config = dict(
    dataset='capsule endoscopy frames (Kvasir-Capsule)',
    train_examples=42238,
    image_size=64,
    horizontal_flip=True,
    norm='rmsnorm',
    mlp_ratio=2,
    parallel_block=True,
    widths=[64, 128, 256],
    loss='cross_entropy',
    beta1=0.9,
    steps=23500,
    epochs=35.6,
    lr_schedule='wsd',
)
Rows from block 3 of a small image classifier, named by matrix and row number. Rows with one number within an expert belong to one neuron, the router's apart. Each number is 128 + 24 x the weight over its row's rms, rounded and kept within 0 to 255. All counts start at 0.
Before each expert's rows are labels from the 100 images, of 14976, where the router gives the expert most weight on average: "top examples" is what is common among them. Only what is clearly more common there than usual is listed. The data: capsule endoscopy frames (Kvasir-Capsule). In brackets: how many of the 100, against the usual share in percent.
# router: router (model.blocks.3.mlp.router.weight, 8x128), inputs 0-127
# up: expert up (model.blocks.3.mlp.up, 8x64x128), inputs 0-127
# down: expert down (model.blocks.3.mlp.down, 8x128x64, transposed), outputs 0-127

# expert 6
top examples: finding: reduced mucosal view (86 vs 6.2)
router.6 [165 149 163 136 104 154 114 139 143 125 107 139 147 109 139 128 173 124  88  95 168 117 126 127  98 145 126 128 139 111 106 170 110 119 180  90 107 126 158 145 159  97 121 120 109 136 137 128  78  84  92 107 126 169 131 126 121 141 128 170 103 144 117 141 133 115 162 145 145 119 148 145 104 143 141 165 130 130 124 120 108 113 124 127 129  71 157  85  99 112 106 140 135 112 114 143 119 120 124  83 117 182 129 127 124 150 146 138 165 140  85  98  93 135 135 114 164 151 155 124  70 157 133 172 137 154 171 128]
up.0 [112 120 144  89 140 189 130 105 149 104 118 148 170 155  82 114 143 121 149 132 130  96 133 114 110 151 121  98 134 172 137 126  88 154 133 111 129 129 135 108  84 106 102 110 153 146 112 108 104 130 123 182 150 131 147 110 120  70 173 181 103 136 146 136 128 128 113 137 118 136 132 122 176 138 147 159  83 102 123 159 125 144 102 100 128 123 156 122 134 123 123 143 114 122 135 180 107  98 109 138 147 118 117 109 154 131 137 164  88 150 140 140  98 134  69 135 122 142 119 128 127 130  89 130 111  86 119  68]
down.0 [ 78 130  95 123 129 128 127  98 112 109 125 111 129  82 128 171  88  64 144 124 164 165 105 163 139  95 122 110  72 148 147 154 116 129 127 106 163 159  96  99 148 130 145 113 127 139 125 157 109 179  98 111  92  84 111 107 134 164 114 182 127 108  94 127 112 145  98 127 145 130  97 135 114 132  98 102 137 115 134 115 122 126 145 115  99 147 139 156 150 153  97 123 123 156 149 108 133  87 165 173 104 137 135 146 105 152 112 156  96 108 126 131 160 113 144 100 133 144 142 153 143 117  86 133 125 134 120 111]
up.1 [163 125 125 133 125 135 113  97 103 130 129 105 159 147 163 167 138  94 151 108 115 130 127 127  87 143 127 121 157  88 105 115 152 135 124 120 140 127 118 107 138 112 152 179 152 128  87 102 125 131 123  91  91 138 176 153 119 119 141  95  97  84 105 119 158 106 180 123 108 153 124 123 155 148 183 125 146 141 160 165 114 118 140 123 121 121  84 124 160 122 128  54 134 160 126 139 124 132 111 149 151 143 128 150 108 116 111 153 140 103 136 115 118 158 171 197 142 148 161 119 104 111 113 128 137 142 101 166]
down.1 [120 113  92 145 141 110 147 146 107 150 149 133 134 165 153 152 118 156 124 127 145 123 140 130 135 149 128 172 158 118 151 128 120  91  83 151 127 122 140 132 136 124  71 103 151  95 113 161 125  93 130 152 168 132 126 122 140  98 139 112 124 103 154 106 177 145 169 125  91 137 170 136 114 103 155  97  84 143 128 145 116 150  44 127 133  96 118 142 132 128 105 119 142 121 131 171  99 157 123 119 123  84 140 147 138  85 113 108 149  92 101 126 127 152  86 130 140  98 130 182 113  84 126 150 150 144 142 141]
up.2 [104  97 139 109 123 145 153  76 117 120 102 139 166 157 117 149 126 157 114 138 105 111 129 132 107 143 114  86 165 155 109  92 121 109 155 133 120 136 121 123 157 145 113 118 144 136 150 132 101 111  87 122 142  88 107 124  99 155 107 155 116 142 144 158 102 146  85 179 132 153  79 129 171  90 140 141 134 131 172 140  97 139 127 146 147 155 133 119 107  98 148 135 152  76 148 148 154 120 109 170 134 130 163  95 168 146 118 108 123 155 169 104  94 128 145 147 102 147 116 139 127 159 144  83 111  88 167 135]
down.2 [ 95 111 114 139 119 107 113 107 106 126 196 134  88  96 159 160 109  89 143 137 103 114 134 110 168  94 124 149 149  98 145 179 121 124 105 142 145 121 125 125 136 158 143 145 123 137 115 141 171 177 139 113 127  92 101 135 138 129 119 145  92 104  67 128 179 133 154 105  92 133 130 137 108 112 124 152 148 120 161 113 123  87  86 141 106 154  89 131 114 137 105 132 114 122 128 138 122 123 154 152 125 158 134 125  73 125 151 176  83 105 127 163 116 155 158 150 114 154  92 132 123 114 114 104  89 123 138 134]
up.3 [119 139 141  74 146 122 147 131 146 131 141 146 148 172  96 146 119 110 135 151 144 136 145  99 135 122 139 160  81 137 124 137  54 176 148 145  95 105  82 138 131 154 150  80 110 130 158 145 134 171 114 157 135 110 138 128 115 159 134 121 101 119 154 113 138 106 133 147 129 112 106 160 168 110 137 181 128 112 134  74 122 137 143 111 117 110 130 149 124 129 113 119 133 110  96 158 133 136  97 139 118 149 154 115 131 150 175 159  94 145 163 143 102 155  95 142 141 122  58 132 119 136 106 127 125  82 144 100]
down.3 [ 93 154 165 145 132 135 143 133 153 109 106 167 131 101 131 129 175 109 150 136 136 176 130  98 115 101  62  91 127  96 133 118 141 146 130 115 136 133 146  99 125 140 162 180 138  88 127 164 101 147 101 100 108 111 135 160 101 134 145 108  99 145 129 126  99 117  94 101 160 158 133 133 156 114 136 136  93 107 149 106 130 113 116 130 135 118 116 147 124 144 107 147 160  79 112 119 111  97 146 178 138 172 141 184  81 123 149 148 117 112  97  79 134 132 138 162 130 164 105 148 110 125 126 134 121  95 116 138]
up.4 [154 147 155  97 147 147  73 141 158 156 121 111 162 128 111  92 118 144 146 139 130 117 123 150 101 160 109 145  97 147 142 125 150 144 121 119 132 106 128 124 135 112 160 169 143 160 102 135 152 184 157 119 155 131 136 118 116 124 134  84  88 143 150 101 165  96 103 101 137 130 124 137 157 151  79 165 146 115 117 108 149 166 115 134 132  97 146 116 113 140 139 143 129 154  94 190 155 116  97 130 143  79 127 107 116  69 141 152 132 132 116 133  76 111 101 161 117 124 144 138 120 113 116 113 114 133  74  98]
down.4 [141 127 106 142  98 181 125 143 123 143  85 116 119 115 112 161 133  91 142 182 120 112 130 103 130 106 132 173 118 131 149 177 137 165 131  73 132 124 108 108 121 158  94 127 154 141 139 140  80  89 112 126 170 149  94 115 166 134 102 153  82 168 115 132  88 155 100 126 148 145 143 176 112  87 149 127 114 153 129 113 101 139 126 135  80 120 124 114 143 144  95 140 110 146 139 146 163 129 171 127 109 143 128 180 127 111 106 118 120  90  90 126 153 148 111 119 126  89 135 155 119 146 103 132 145 121 137 140]
up.5 [124 143 136 134 109 115 107 109 165 144 117 124 153 139 114 110 152 140 135 168 152 110 153 134 134 124 108 161 126 127 158 127 104 112 147 112 153 123 160 145 166 116 112 117 113 147 148 124 104 134 131 166 142 134 119 139 115 109 150  98 103 160 172 146 101 102 112 143 170  75 168 163  72  99  93 162 179 139  93 126 149  72  84 107 123 105 155 125 110 111 104 139 115 123  97 141 103 119 120  99 118 137 172 142 123 118 142 117 150 132 117 141 118 128 139 100 118  81 130 130 126 162 181 148 149  71 116  82]
down.5 [131 101 144 130  94 183 122 143 140 124  87 135 150 159 115 106 160 105 148 113 148 163 114 171 130  94 133 135 101 137 154 121 127 200 149 100 133 125 138  60 162 130 147 157 160 135 131 152 104 157 154 124 106 116 115 153 139 122 137 143  88 139 130 172 121 133 129 122 169 113 111 126 146 107 139 137 119 143 131 162 114 154 158 126  86 150 137 120 112 112  85 118 105 135 137 143 104  95 172 159 103 140 106 147 174 129 137  94  99 133 122 122 128 138  98 110 153 161 104  98 135 160 128 147 148 142  68 122]

# expert 7
top examples: finding: reduced mucosal view (37 vs 6.2)
router.7 [110 118 121 169  86  92 103 126  86 160 115 118 121 116 141  91 101 113 182 151 109  91 131 142 149  95 101 105 132 130 141 107 168  96 109 114 197 108 125 129  88 105 116 178 181 125  94 120 114 119 115  98 120 129  95 148 116 128 124 112 130 147 116 129 124 127 123 125 138 132 139  99  88 169  90  95 145 143 109 142 125 122  85 102 109 149 112 120 136 109 140 141 118 133 109 117  93 105 135 114 132  87  97 141 100  91  97 111 172  93 119 121 167 121 146  97 126 126 168 161 138 123 120 140 139 134  92 145]
up.0 [124 178 171  98 169 116 124 167 172  81 113 172 115 134 128 109 139 116 118 106 153 119 105 147 132 136 127 110  96 112  92 103 120 110 160 141  74  97 150 161 149 116 167 132 114 133 140  90 120 164 147 139 150 112 161 110 109 147 105  96 131 145 122 160 131 113 111 167 135 120 118 123 132 128 111 133 112 118 157 116 162 125 177 111 159  93 153 111 134 129 132 135 137 112 103 136 151 142 111 121 119 119 116  92 113 144 163 123 135 161 106 111 113 105 137 136 193 158 133  62  95 143 122 141 153 152 163  98]
down.0 [117 102  86 150 100 138 142 106  57 100 134  82 136 139 122 110 115 145 154 146  75 129 138 132 146 101 136 127 183 153 169 154 133 124 115 147 197 131 122 150 133 138 106 158 145 135 118 129 124 158 159 125 145  80 108 103 188 131 173 146 142 114  98 143 109 147 133 171 143 119 140 136 116 151 113 129 145 146 142 129  93 125  85 112 112 188 115 149 143 122  96 130  98 162 152 130 106 105 170 130 102 114 126 142  84 107 115 129 128 107 112 117 152 113 101 121 119 125 128 144 140 113 155 127 122 151 118 159]
up.1 [106 102  89 154 158 160 152 144 102 150 104 113 133 154  99 129 139 157 142 155 147 147 162 135  76 140 113 129 149 134 156 129 150 129  88 121 154 123  98  99 141 112 111 127 152 154 119 129 153 134 130 123 162 101  82 135 142 131 120 117  94 122 155 121 140  85 142 159 171 152 144 115 135 110 129 138 141 144 129 125  95 153 126 142  69  98  92 118 129 125  87 143  90 195 131 165 129 109 102 110 117 127 119  91 105  63 151 116 135 119 115 128 129 183 107 120 109 115 135 158 129  96  93 121 145 152 156 158]
down.1 [144 157 157 108 162 125 105 149 137 116 159 124 134 108 125  73 132 134 102 136 118  37  95 160  99 128 145 116  98  99 110 118 109 129 131 115 110 107 178 170 144 102 127 158 101 135 125  91 123 110 123  86 134 119 107 145 132 160 175 112 134 145 127 137 151 144 141 136 123 110 143 118 128 137  98 144 117 122 143 136 111  81 162  91 161 128 150 109 141 165 110  81 124 115 112 155 108 171 118  72 103 132 144 101 126 139 107  96 169 132 118 142 121  93 135 106 159 122 137  95 143 119 166 110 138 135 161 119]
up.2 [138 146 112 158  91 100 131 114 109 108 136  69  94 120 106 123 102  91 137 127  90 108 110 133 115  99 120 152 120 136 125 140 144 111  96 114 158 146 136 135  83 146 132 128 144 112  95 111 135 107 123  97 115 145 118 135 152 146 141 137 147 121 115 110 148 142 148 102 171 143 122 123 127 162 129  76 127 140 118 173  92 102  98 114 132 152 114 161 136 123 160  96 131 156 101  97 117  83 184 129 162 136 128 191 145 148  87 166 135 106 103 115 172  94 168 120 136 101 151 166 124 118 138 164 138 132  93 146]
down.2 [155 144 154 102 118 144  90 108 158 154 141 161 116  76 144 190 143 112 115 107 149 182 134 105 129 173 131 134  73  89 118 131  95 162 131 124  75 133 120 132 129 148 122 104 105  90 131 139 128 128  97 127  97 157 137 135 144 135  87 138  97 129 143  96 108 111 133  91 132 138 119 127 117 102 168 154  74 118 121 100 161 145 150 156 143  86 152 145  97 128 146 167 149 115 118 146 158 161 107 144 114 122 102 162 145 122 139 168 125 131 161 116 131 137 153 129 124 116 125 174 111 124  93 118 114 104 127 117]
up.3 [142 185 147 149 110 114 105 127 123  82 144  96  95  85  87 127 131 118 130 130 115 113 145 123 101 132 126  88 118 170 100 108 123 121  98 136 145 166 139 128 113 136 138 143 137 113  89 117 142 111 128 103 121 132 129 152 136 163  70 103 157 153 107 106 151 150 122  86 165 153 147  87 115 127 117 110 112 112 133 157 121 132 117 121 136 148 100 168 133 104 157 104 159 136 114  76 139  89 177 127 168 122 101 196 176 137 110 155 128 123 119 113 142 117 158 130 115 112 145 154 136 154 141 151 141 119  80 112]
down.3 [142  86 144 102  98 171  93  74 150 154 142 136 136  89 148 152 120 114 121 100 157 190 111 122 163 138 108 142 100 105 153 134 124 157 134 108 141 114 100 120 147 147 115 102  79 124 108 137 124 131 155 109  98 145 122 136 160 121 147 155 118 106 128 137 116 144 104  78 130 132 139 151 135  82 165 175  83 100 126 143 150 124 104 148 130 150 161 149 104 155 153 161 138 121 162 127 121 150 169 146 131 119  72 137  95 130 131 135 131  86 160 109 139 149 108 109 109 122 128 150 112 126  75 138 101 129 104 117]
up.4 [150 183 158 130 157 127  67 168 164 113 152  95 148 116 103  90 130 114 132 104 144 121 127 137 112 132 123 115 128 134 130 118 132 133  85 126 122 106 141 130 108 113 162 145 138 139  78 106 169 169 145 125 130 143 141 140 146 131 101  90 118 153 130  99 213  88 139 101 140 154 149 111 126 123 108 111 125  79 141 166 120 132 153 119 135  89  91 163 117 136 143 116 147 161 109 116 148  94 151 115 142 109  97 151 141  98 169 164 123 119 103 134 125 122 122 132 147 122 131  78  92 125 116 151 139 150  90 133]
down.4 [150 130 166 122  78 144 135  74 126 124 125 116 112  97 143 102 148 101 146 136 109 161 128 130 156 111 124 129 113 146 147 178 140 166 154 129 173 138 106 187 138 142  95 108 102 134 133 125 138  93 125  95 109 154 121 103 176 143 170 159 159 131 100 160  67 153 146 142 177 120 125 131 133 114 134 131 111 132 126 134 113 108  78 143 130 164 143 129 126 167 142 129  99 135 117 117 108 131 161 118 122 145 113 161  97 139 134 103 180 116 124 117 167 139 122 101 118  97 157 159 143 169 125 140 105 127 107 161]
up.5 [127  89 144  92 114  99 104 148  79 108 154  80 152 151 130 106 134 127 150  90 108 114 128 125 111 117 116  98 136 130 120 101 132 138 124 149 139 152 124 116 119 142 122 149 131 125 101 161 136 116 138 107 140 117  90 107 132 110 141 115 148 145 164 120 130 136 101 131 145 144 107  92 150  89 118 104 146  78 140 139 162 134 171 140 154 159 135 166  90 135 143 131 176 108 138  99 143 114 121 151 131 145 165 145 161 114 141 123  91 204 199 120 103 107 134 155  85 144 108 164 153 138 142 105 139 116  96 166]
down.5 [116  96 114 152 142 144 116 152 103 101 101 123 135 116  94  89 149 123 151  93 116 117 131 152 183 113 116 108 181 143 174 119 186  87 133 135 174 129 106 119 142  97 175 135 142 137 122 113 134 157 186 134 153 107 108 114 123  90 134 105 123 106 114 139 139 108 124 151 134 115 128 158 102 135  66 107 174 137 139 123 147 130  98 112 102 157 119  99 121 105 112 161 107 155 146 120 139  97 168 146 133 124 113 119 103 126 147 143 121 115  85 140 114 135 119  96 100 155  87 103 121 131 155 120  90 150  98 116]

# expert 0
top examples: finding: ileocecal valve (88 vs 8.8)
router.0 [135 167 123 124 166  96 107 147 154 108 103 152 134 151  96 124 147 107 170 143 145 131 132  87 108 117 121 134  85 158 146 107 137 121 133 108  94 111 155 114 120 128 172 154 151 147 180  93 120 165 185 151 165 142 175 114  91 127 119 101 110 149 155 148 117 111 112 110 129 122 161 116 128 107 114 139 166 158  79 126 159 156 147 125 149 112 114 142 170 100 153 149 122 150 111 110 170 111 121 118 128 146 133 129 163  95 184 141  88 130 138 173 141 140 108 145 153 125 136 109 153 114 125 131 123 128 111  94]
up.0 [135 147 120 127 124 104  93 141 141 107 165 141 110 126 141 102 103 113 173 125 121 113 122 132 145 125 126 138 108 129 125 143 116 171 132 146 108 122  85 211 120 141 123 145  74 102 123 108 161 127 130 130 129 162 150 132 133 141 117 133 144 126 112  94 179 118 187  80 122 107 126 144 123 178 129 111 103 103 127 108 143  87 135 110 131 140 143 161 135 160 129  55 122 147 107 108  87 136 114 119 157 139 137 148 118 147 114 152 138 106 118 164 137  90  68 133 166 130 148  89 118 112 105 155 151 142 116 134]
down.0 [138 121 157 114 118 111 122 138 150 125 171 104 145  92 182 119 147  99 110 103 143 105  93 136  96 132  95  83 122 104 108 111 128 114 130 100 129 127 139 155  85 108 144 186 122 137 104 183 128 101  92 122  74 120 140 141 119 115 150 123 105 154 122 156 141 155 135 117 171 152 132 106 162 129 135 157 123  74 144 160 127 139 120 138 133 130 130 172  80 148 153 112 162 124 146 133 123  98  91 134 126 141 132 159 102 139 108  96 145 132 157 108 122 135 152 152 146 159 105 131 172 147 158 110 178 100 110 142]
up.1 [113 113 153  97 129 107 130 103 106 187 122 114 146 148 160 123 111 142 120 144 124 137 132 115 121 142  95 176 105 145 171 134 145 127 127 154 113 111 148 142 149 125 128 136 120 106 146 156  92 155 130  92 140 129 122  94 123 119 161 118 135 134 151 112  96 114 133 177  74 106 118 170 119 150 105 150 159 160 120  99  89 142 119 147 142 140 190 139 129 110 125 154 149  86 151 141 137 194 112  90  77 121 147 110 141 131 113  73 169 137 141 114 101 160 114 110 127 112 128 160 170 124 151  94 121 120 115 129]
down.1 [130 145 141 144 141  99  96 163  95 121 167 135 100 118 129 109 128 124 136 157  75 142 129 122 151  99 139 135  90 157 131 111 109 130  99 155 140 147 150 128 114 186 116 112 104 103 131 141 124 171 164 147 113 113  96 113 121 157  95 122 171  94 126 102 124 176 149 129 102  86 158 127 110 140 110 111 113 124 142 147 146 110 123 113 153 153 142 167 151  82 106  97 116 110 125 121 118 121 152 154 139 102 124 119 167 156 150 122  91 130  99 144 165 109 121 123 115 113 101 113 200 115 140 101 125 148  79  80]
up.2 [102 140  96 115 139 142 159 101 146  93 131 132 145 136 164 128 103 149 147 162 130 117 138 163 115 157 151 140 139 120 119 120 118 181  61 173 134 112  87 130 180 134 127 135 129 121 126  98 195 137 122 146 128 117 133 102 129 143 138 121  91 150  94 175 133 139 156 108 159 142 150 155 153 124 123 169 126 120 135 130 105 107 136 132  80 122  94  85 147 130 100 154  90 158 127 133 124 121 122 122 118  96  94 104 126 136 118 124 103 128 133 136 137 110  65 107 144 108 146  91 162  84 119  84 156 140 138 122]
down.2 [105 146 106 175 123 148 171 171 156 128 127 150 107 152 110 152 110 113 157 147 143 126 147 132 126 121 134 108 121 129 132 136 145 106 137 123 146 148  64 116  88 125 132 132 163 128  82 130 126 107  90 170 132 117 135 141 116 139  99 110 131 108 144  73 151 128 130 117 180 162 116 143 139 134 152  79 105  98 139 135 114 161 134 111 129 107 105 144  94 170 170  97 121 107 111 100  94  98 100 140 159 158 165 168 110 155 146 152 105 100 133 112 152 136 155 105 125 145 160 128  83 151 105 163 158 107 131 135]
up.3 [134 138 118 141 106 114 163 167 146 116 131 137 124 124 117 125 140 145 103 130 122 165 144  99 111  79 151 141 147 101 112 169  68 107 129 116 116 136 123 104  95 161 142 126 131 196 144 128 130 137 135 145  90  88 110  96 135 146 150 140 113 132 135 148 137 145 137 161 168 102 163 128 122 104 114 120 139 109 153 126 141  54 121  96 148 129  80 141 118 133  97  93  91 119 125 124 122 108 151 160 125 146 181 101 117 155 151 135  90 126 101 151 101  94 131 123 140 154  87 114 114 134 196 132 125 117 148 146]
down.3 [121 162 159 113 152 107  96 144 159 178 121 178 129 100 113 120 160 121 123 109 160 176 109 138 102 137 100 139  82 107 136  91 130 128 121 137 103 134 175  96 179 116 128 148 103  88 130 112  87 140 137 121 100 124 137 172 128 132  99 123  94 166 120 158 118 102 104  94 117 122 135 152 114 124 122 150 117 158 134  61 142 114 160 118 113  97 137 123 132  94 141 146 149  88 127 139 171 171 117 137 116 124 122 105 135 104 138 128 148 129 111  92  94 152 177 134 126 158 138 129 110  88 104 128 126 143 114 103]
up.4 [158 111 163 155 137 125 112 120 119 154 102 138 127 121 101 113 162 117  94 126 140 131 109  81 132 135 106 101 130 115 150 126 155  66 174  77  99 128 191 116 136  89 125 121 143 168 136 154  97 134 167 140 143 136 141  97 116 118 124 125 136 122 165 165  86 131  79 132  86 118 166  78  88 103 100  96 158 145 103 126 151 134 116  95 188 123 171 127 124 104 151 150 136 110 142 123 147 136 137  96 113 123 144 121 143 101 151 121 131 129 123 157 134 155 155 110 136 128 131 139 138 141 148 136  92 134 112 101]
down.4 [108 122  83 113 140 134 141  96 107  82 129 133 163 160 102 141 138 183 108 147  99 108 106 124 139  98 165 135 195 129 134 136  68 105 125 137 122 111 156 149 127 159 120  82 129 132 156 115 138 121 172 127 178 150 114 118 150  80 173 142 151 162 135 121 131  98 137 137 112 110 133 106  97 124 161 124 138 121 114 141 148  97 116 135 166 143 158 103 144 108  90 161 118 140 125 153 131 109 147 112 110 119 123  94 132 125 138 151 105 147  86 135  98 128  74 149 137  99 116 107  91 111 157 127 102 148 131 151]
up.5 [116 118  74 180 153 170 111 137 122 140 120 147 140 128 118 146 129 113  94 151 137 159 109 121 163 141 109 150 158 106 148 198 122 114 166 103 119 123 148 124 140 111 126  94 143 179 129 144 135 146 118 175 133 109 134 103 124 118  96 161 103 124 125 140 115 127 110 126 127 120 165 130  89 104 130 119 147 150 125  83 138 113 126 144 138 118 129  87 123 119  96 154  85 159 125 138 143 146 132 109 127 108 116  86  92  86 147 172 114 101  96 144 139 135 104 114 155 139 136 100  81  84 105 141 125 151 189 106]
down.5 [ 92 111  97 108 181 163 169 115 148  82  84 166 139 147 108 152 142 151 127 136 141 163 118 125 110 154 113 110 171 109 140 112 127 130 141 135 106 132 139 118 154 111 136 124 155 102 144 113 142 136 134  90 156 104 150 140 143 118 103 116  94 120 121 134 155  87 115 105 108 115 140 138 109 128 181 119 159 110  96 136  87 181 147 148 115 121 100 117 162  79 119 162 145 110 134 147 114  99 115 132 107 169 137 132 131 124 136 134 108 148 121 110  90 167  81 160 116 158 139 102 101  87 144 128  78 158 117 151]

# expert 2
top examples: finding: ileocecal valve (34 vs 8.8)
router.2 [ 97 157 104 140 125 115 163 122 135 100 137 177 108 137 121 132 115 159 133 124 137 108 133 152 164  84 153 153 127 124  98 120 125 108 159 137 114 147 108 142 140 160 151 139 114  96 179 122 103  85 132 130 146 137 119 141 112 130 130 152 153 123  76 139 108 212 154 142 111  90 129 148 105 132 126 111 107 162 158 118 131 102 122 149 141 172 144 112 151 141 129 133 121 114 118  90  97 155 171 147 143 144 115 162  95 157 106 110 171 140 105 110 181 122 130  91 129 149 154 117 162 116 151 140 162 124 164 100]
up.0 [131 142 146 158 108 134 134 138 145 130 108 142 106 158 121 103  74 162 134 170 136 103 144 129 161 153 114 132 133  84 135 109 143 120 131 138 128 130  87 167  98 105 149 104 130 113 128 150 146 131 153 156 133 157 154 126 115 117 118  63 136 136 159 119 143  93  94 128 108 115 150 159  95 133 107 106 124 124  75 160 134 135 136  93 154 125 144 128 148 130 118 105 135 108 114  85 137 151 115  85 152  92 166 127  65 129  67 139 153  71 120 141 154  85 115 108 145 126 159 112 127 109 150 138 168 127 145 120]
down.0 [ 84 117  76 132 123 115 163 135 100  94 169 143  95 167 134 148  92 103 157 159 123 132 115 130 155 113 144 161 127 114 128 129 119 134 107 169 134 108  84 151 120 122 171 173 143 112 146 125 124 179 139 132 174  63 129 138 127 119 147 113  99 131 145 108 150 117 130 112 101 134 134 179 110 127  94 124 139 139 136 111 180 102 132 118 101 148  83 136 178 123  93 151 136 121 146 137  95 112 123 139 116 139 115 145  66 140 171 158 114 143  97 122 108 138 147 107 146 136 150 112 127 106 127 107 129  98 131 142]
up.1 [110 128 113 118 120 108 110 155 108  76 139 140 166 134 121 114 133 128 155 135  72 118 148 130 137 108 128  90 134  90 137 121 127 161 132 167 134 152 127 143 143 187 138 116  97 119 138 120 149 144 188 136 168 104 114 107 127 159  89  88 117 126 122 118 125 154 112 158 198  86 111 143 124 107 130 123 124 107 128 118 158 141 175 154 103 174 131 145  95 122 125 129 129 131  86  93 170  99 119 167 159 147 125 136  94 117 152 148  98 134 147 129 145 113 118 168 127 156 119 121 123  95 125 130 172 161 149 109]
down.1 [117 124 105 171 149  94 124 136  76 116 131 112 133 159 157 131 121 107 120 173  82 133 170 111  90 151 120 136 140 144 137 152 127 110 106 156 166 171 114 126 119 167  87  89 133 126 125 134 132 132 100 158 127 107  84 109 163 173 129 140 158 123 130 152 103 159 115 166 122 143 143 110 126 164 133 123 128 153 160 125 115 115 136 105 141 134 145 160 130 137  99 106 117 130 119 111 116 149 114 169 135 136 123 103 159 131 131 162 115 123 109 132 161 143 166 143 110  64 152 146 130 104 126 154 108 159 205 165]
up.2 [174 118 141 143 107 113 109 119  79 157 148 117 182 106 143  95 143 108 139 107 106 118 152 123 120 162 135 128 123 138 147 121 147 106 117 110 186 139 161 140 139  96 138 180 139 122 110 100 133 151 153  99 111 134 153 112 122 134 166 113  97 141 107 164 128 151 152 133  93 117 188 101 113 142 103 174 171 147 128 166 113 112  83 101 119 137 124 106 128 104 110 149  96 135 146 129 121 164 115  91 102  91 123 112 128 113 124 150 138  75 125 156 138 120 112 109 127 121 137 119 171 141 105 126 140 106  95  72]
down.2 [134 148 114 133 123 108 141 114 103 114 145 176  90 108 129 157 155 121 128  96 126 197 100 142 133 141 118 112  92 151 127 141 143 103 142 151 111 110 113 155 138 106 169 160  96  98 121 105  98 159 136  97 159  96 180 161 144 116 121 128 139 100  76 119 106  81 110  98 134 115 109 133 119 149 120  87 132 138  85 103 145 107 134 143 115 139 100 166 169  96 110 129 128 118 148 112 128 163 130 123 132 131 109 178  86 177 156 135 179  99 133 125 140 162 115 126 112 132 116 137 137 118 117 131 153  88 111 140]
up.3 [ 97 116 102 151  84 145 124 179 111  90 124 141 161 137  90 134  97 157 170 120  99 119 130 104 145 105 110  92 134 144 105 138 136 138 131 112 195 175 111 102  84 120  84 149 174 157 110 151 119 129 115 130 114 102 118 100 141 109 151 138 108 131 137 132 128 168 106 173 185  90 134 126 148 145 140 119  93 116 111 122 142 134 120 111 110 163 135 136 126 141 125 132 109 130 122 114  84  66 147 153 143 118 136 171  92 124 132 129 137 118 119 142 137 136  85 117 141 149 148 163 101 102 135 148 154 154 125 154]
down.3 [145 124 120 136 164 128 140 164 129 157 106 157 130 126 163 139 145 135 132 148 125 126 153  91 162 134 133 143 140  93 140 115 151 103 114 123 107 115 189 107 106 153 125 134 170 118 166 141 102  95 151 121 117 160  96 168 112 151  91  61 103 155 148  92 139 145 141 128  60 109 133 146  93 132 138 123 138 171 115 109 123 147 139 167 119  93 119 110 128 119 141 110 132 109 110 110 105 155 113 127 104 137 125 147 120  88  75 111 124  94 119 106 152 190 142 123  86 115 111 124 140  92 164 119 109 142 113 128]
up.4 [104 130 126 116 111 122 155 111 120 128 130 145 129 110 101 101 146 165 139 112 134 102 135 145 136  77 173 137 140 165 136 117 111 115 138 122 162 135 129 121 143 127 115 130 158 126 154 118 113  96 120 121 131  88  71 115 128 119 188 189 163 150  90 174  83 169 150 151 121 103 139 104 101 114 114 146 136 138 163 133 117 115  90 133 117 145 128  93 114 141 112 175  84 129 143 177 108 143 188 135  89 153 105 114 112 138 149 107 141 163 108 116 148 128 132  87 136 150 104 128 170 159 128 147 106 115 123 117]
down.4 [142  96 130 134 155 144 104  86 133 107 140 131 151  98 115 148 154 168 127  90 143 116  85 123 102 144 115 130 186 110 115 108 157 110 112  94  93 119 147 116  93 126 130 113 124 100 113 166 157  67 131 120 114 168 144 144 112  92 119 126 136 131 116 158 128 105  95  80 113 141 114  84 151 137 206 145 168 100 128 163  84 143 133 132 137 126 132 150  78 140 156 133 121 119 127 128 146 107 120 116 130 163 111 135 164 137 108 109 138 142 143 149 149 135 112 146 121 168 111 134 154 113 162 119 125 117  90  93]
up.5 [135  91 164 125 114 154 142 121  90 143 132 111 148 100 114  97 169 150 113 108 154 107 127 149 128 111 137 120 149 150 133 122 107 117 139 111 125 136 143 150 179 103  78 125 112  97 111 136 141  89 136 145 140 127 105  81 163 100 168 172 175 138 110 166  91 138 153 138 147 126 137  91 101 118 127 137 120 135 146 169 123 116  88 102 121 147 131 132  68 159 123 161 111 134 153 162 129 157 181 127  82 107 136 107 147 125 146 120 151 100 108 123 144 109 130  93 112 118 102 126 169 153 144 143  93 103 104  96]
down.5 [163 152 151 136 145 151 129 125 158 115 124 159 122  87 147 121 139 117 128  79 169 170 116 168 145 150 137  92 129 121 105 105 133  97 146  84 138 133  99 142 123 107 159 131 108 108 101 133 147 102 130 124 126 154 160 152 123  99  92  89 110 131  62 144 114 111 103  89 193 143 114  93 139 127 134 116 145 109  77 145 106 141 107 172 102 111 117 126  99 157 174 121 143 135 131  95 167 125 152  83 137 144 123 155 136 129 123 120 151 126 152 141 162 129 112 119 126 168 120 125 123 135 127 147 164  95  94 107]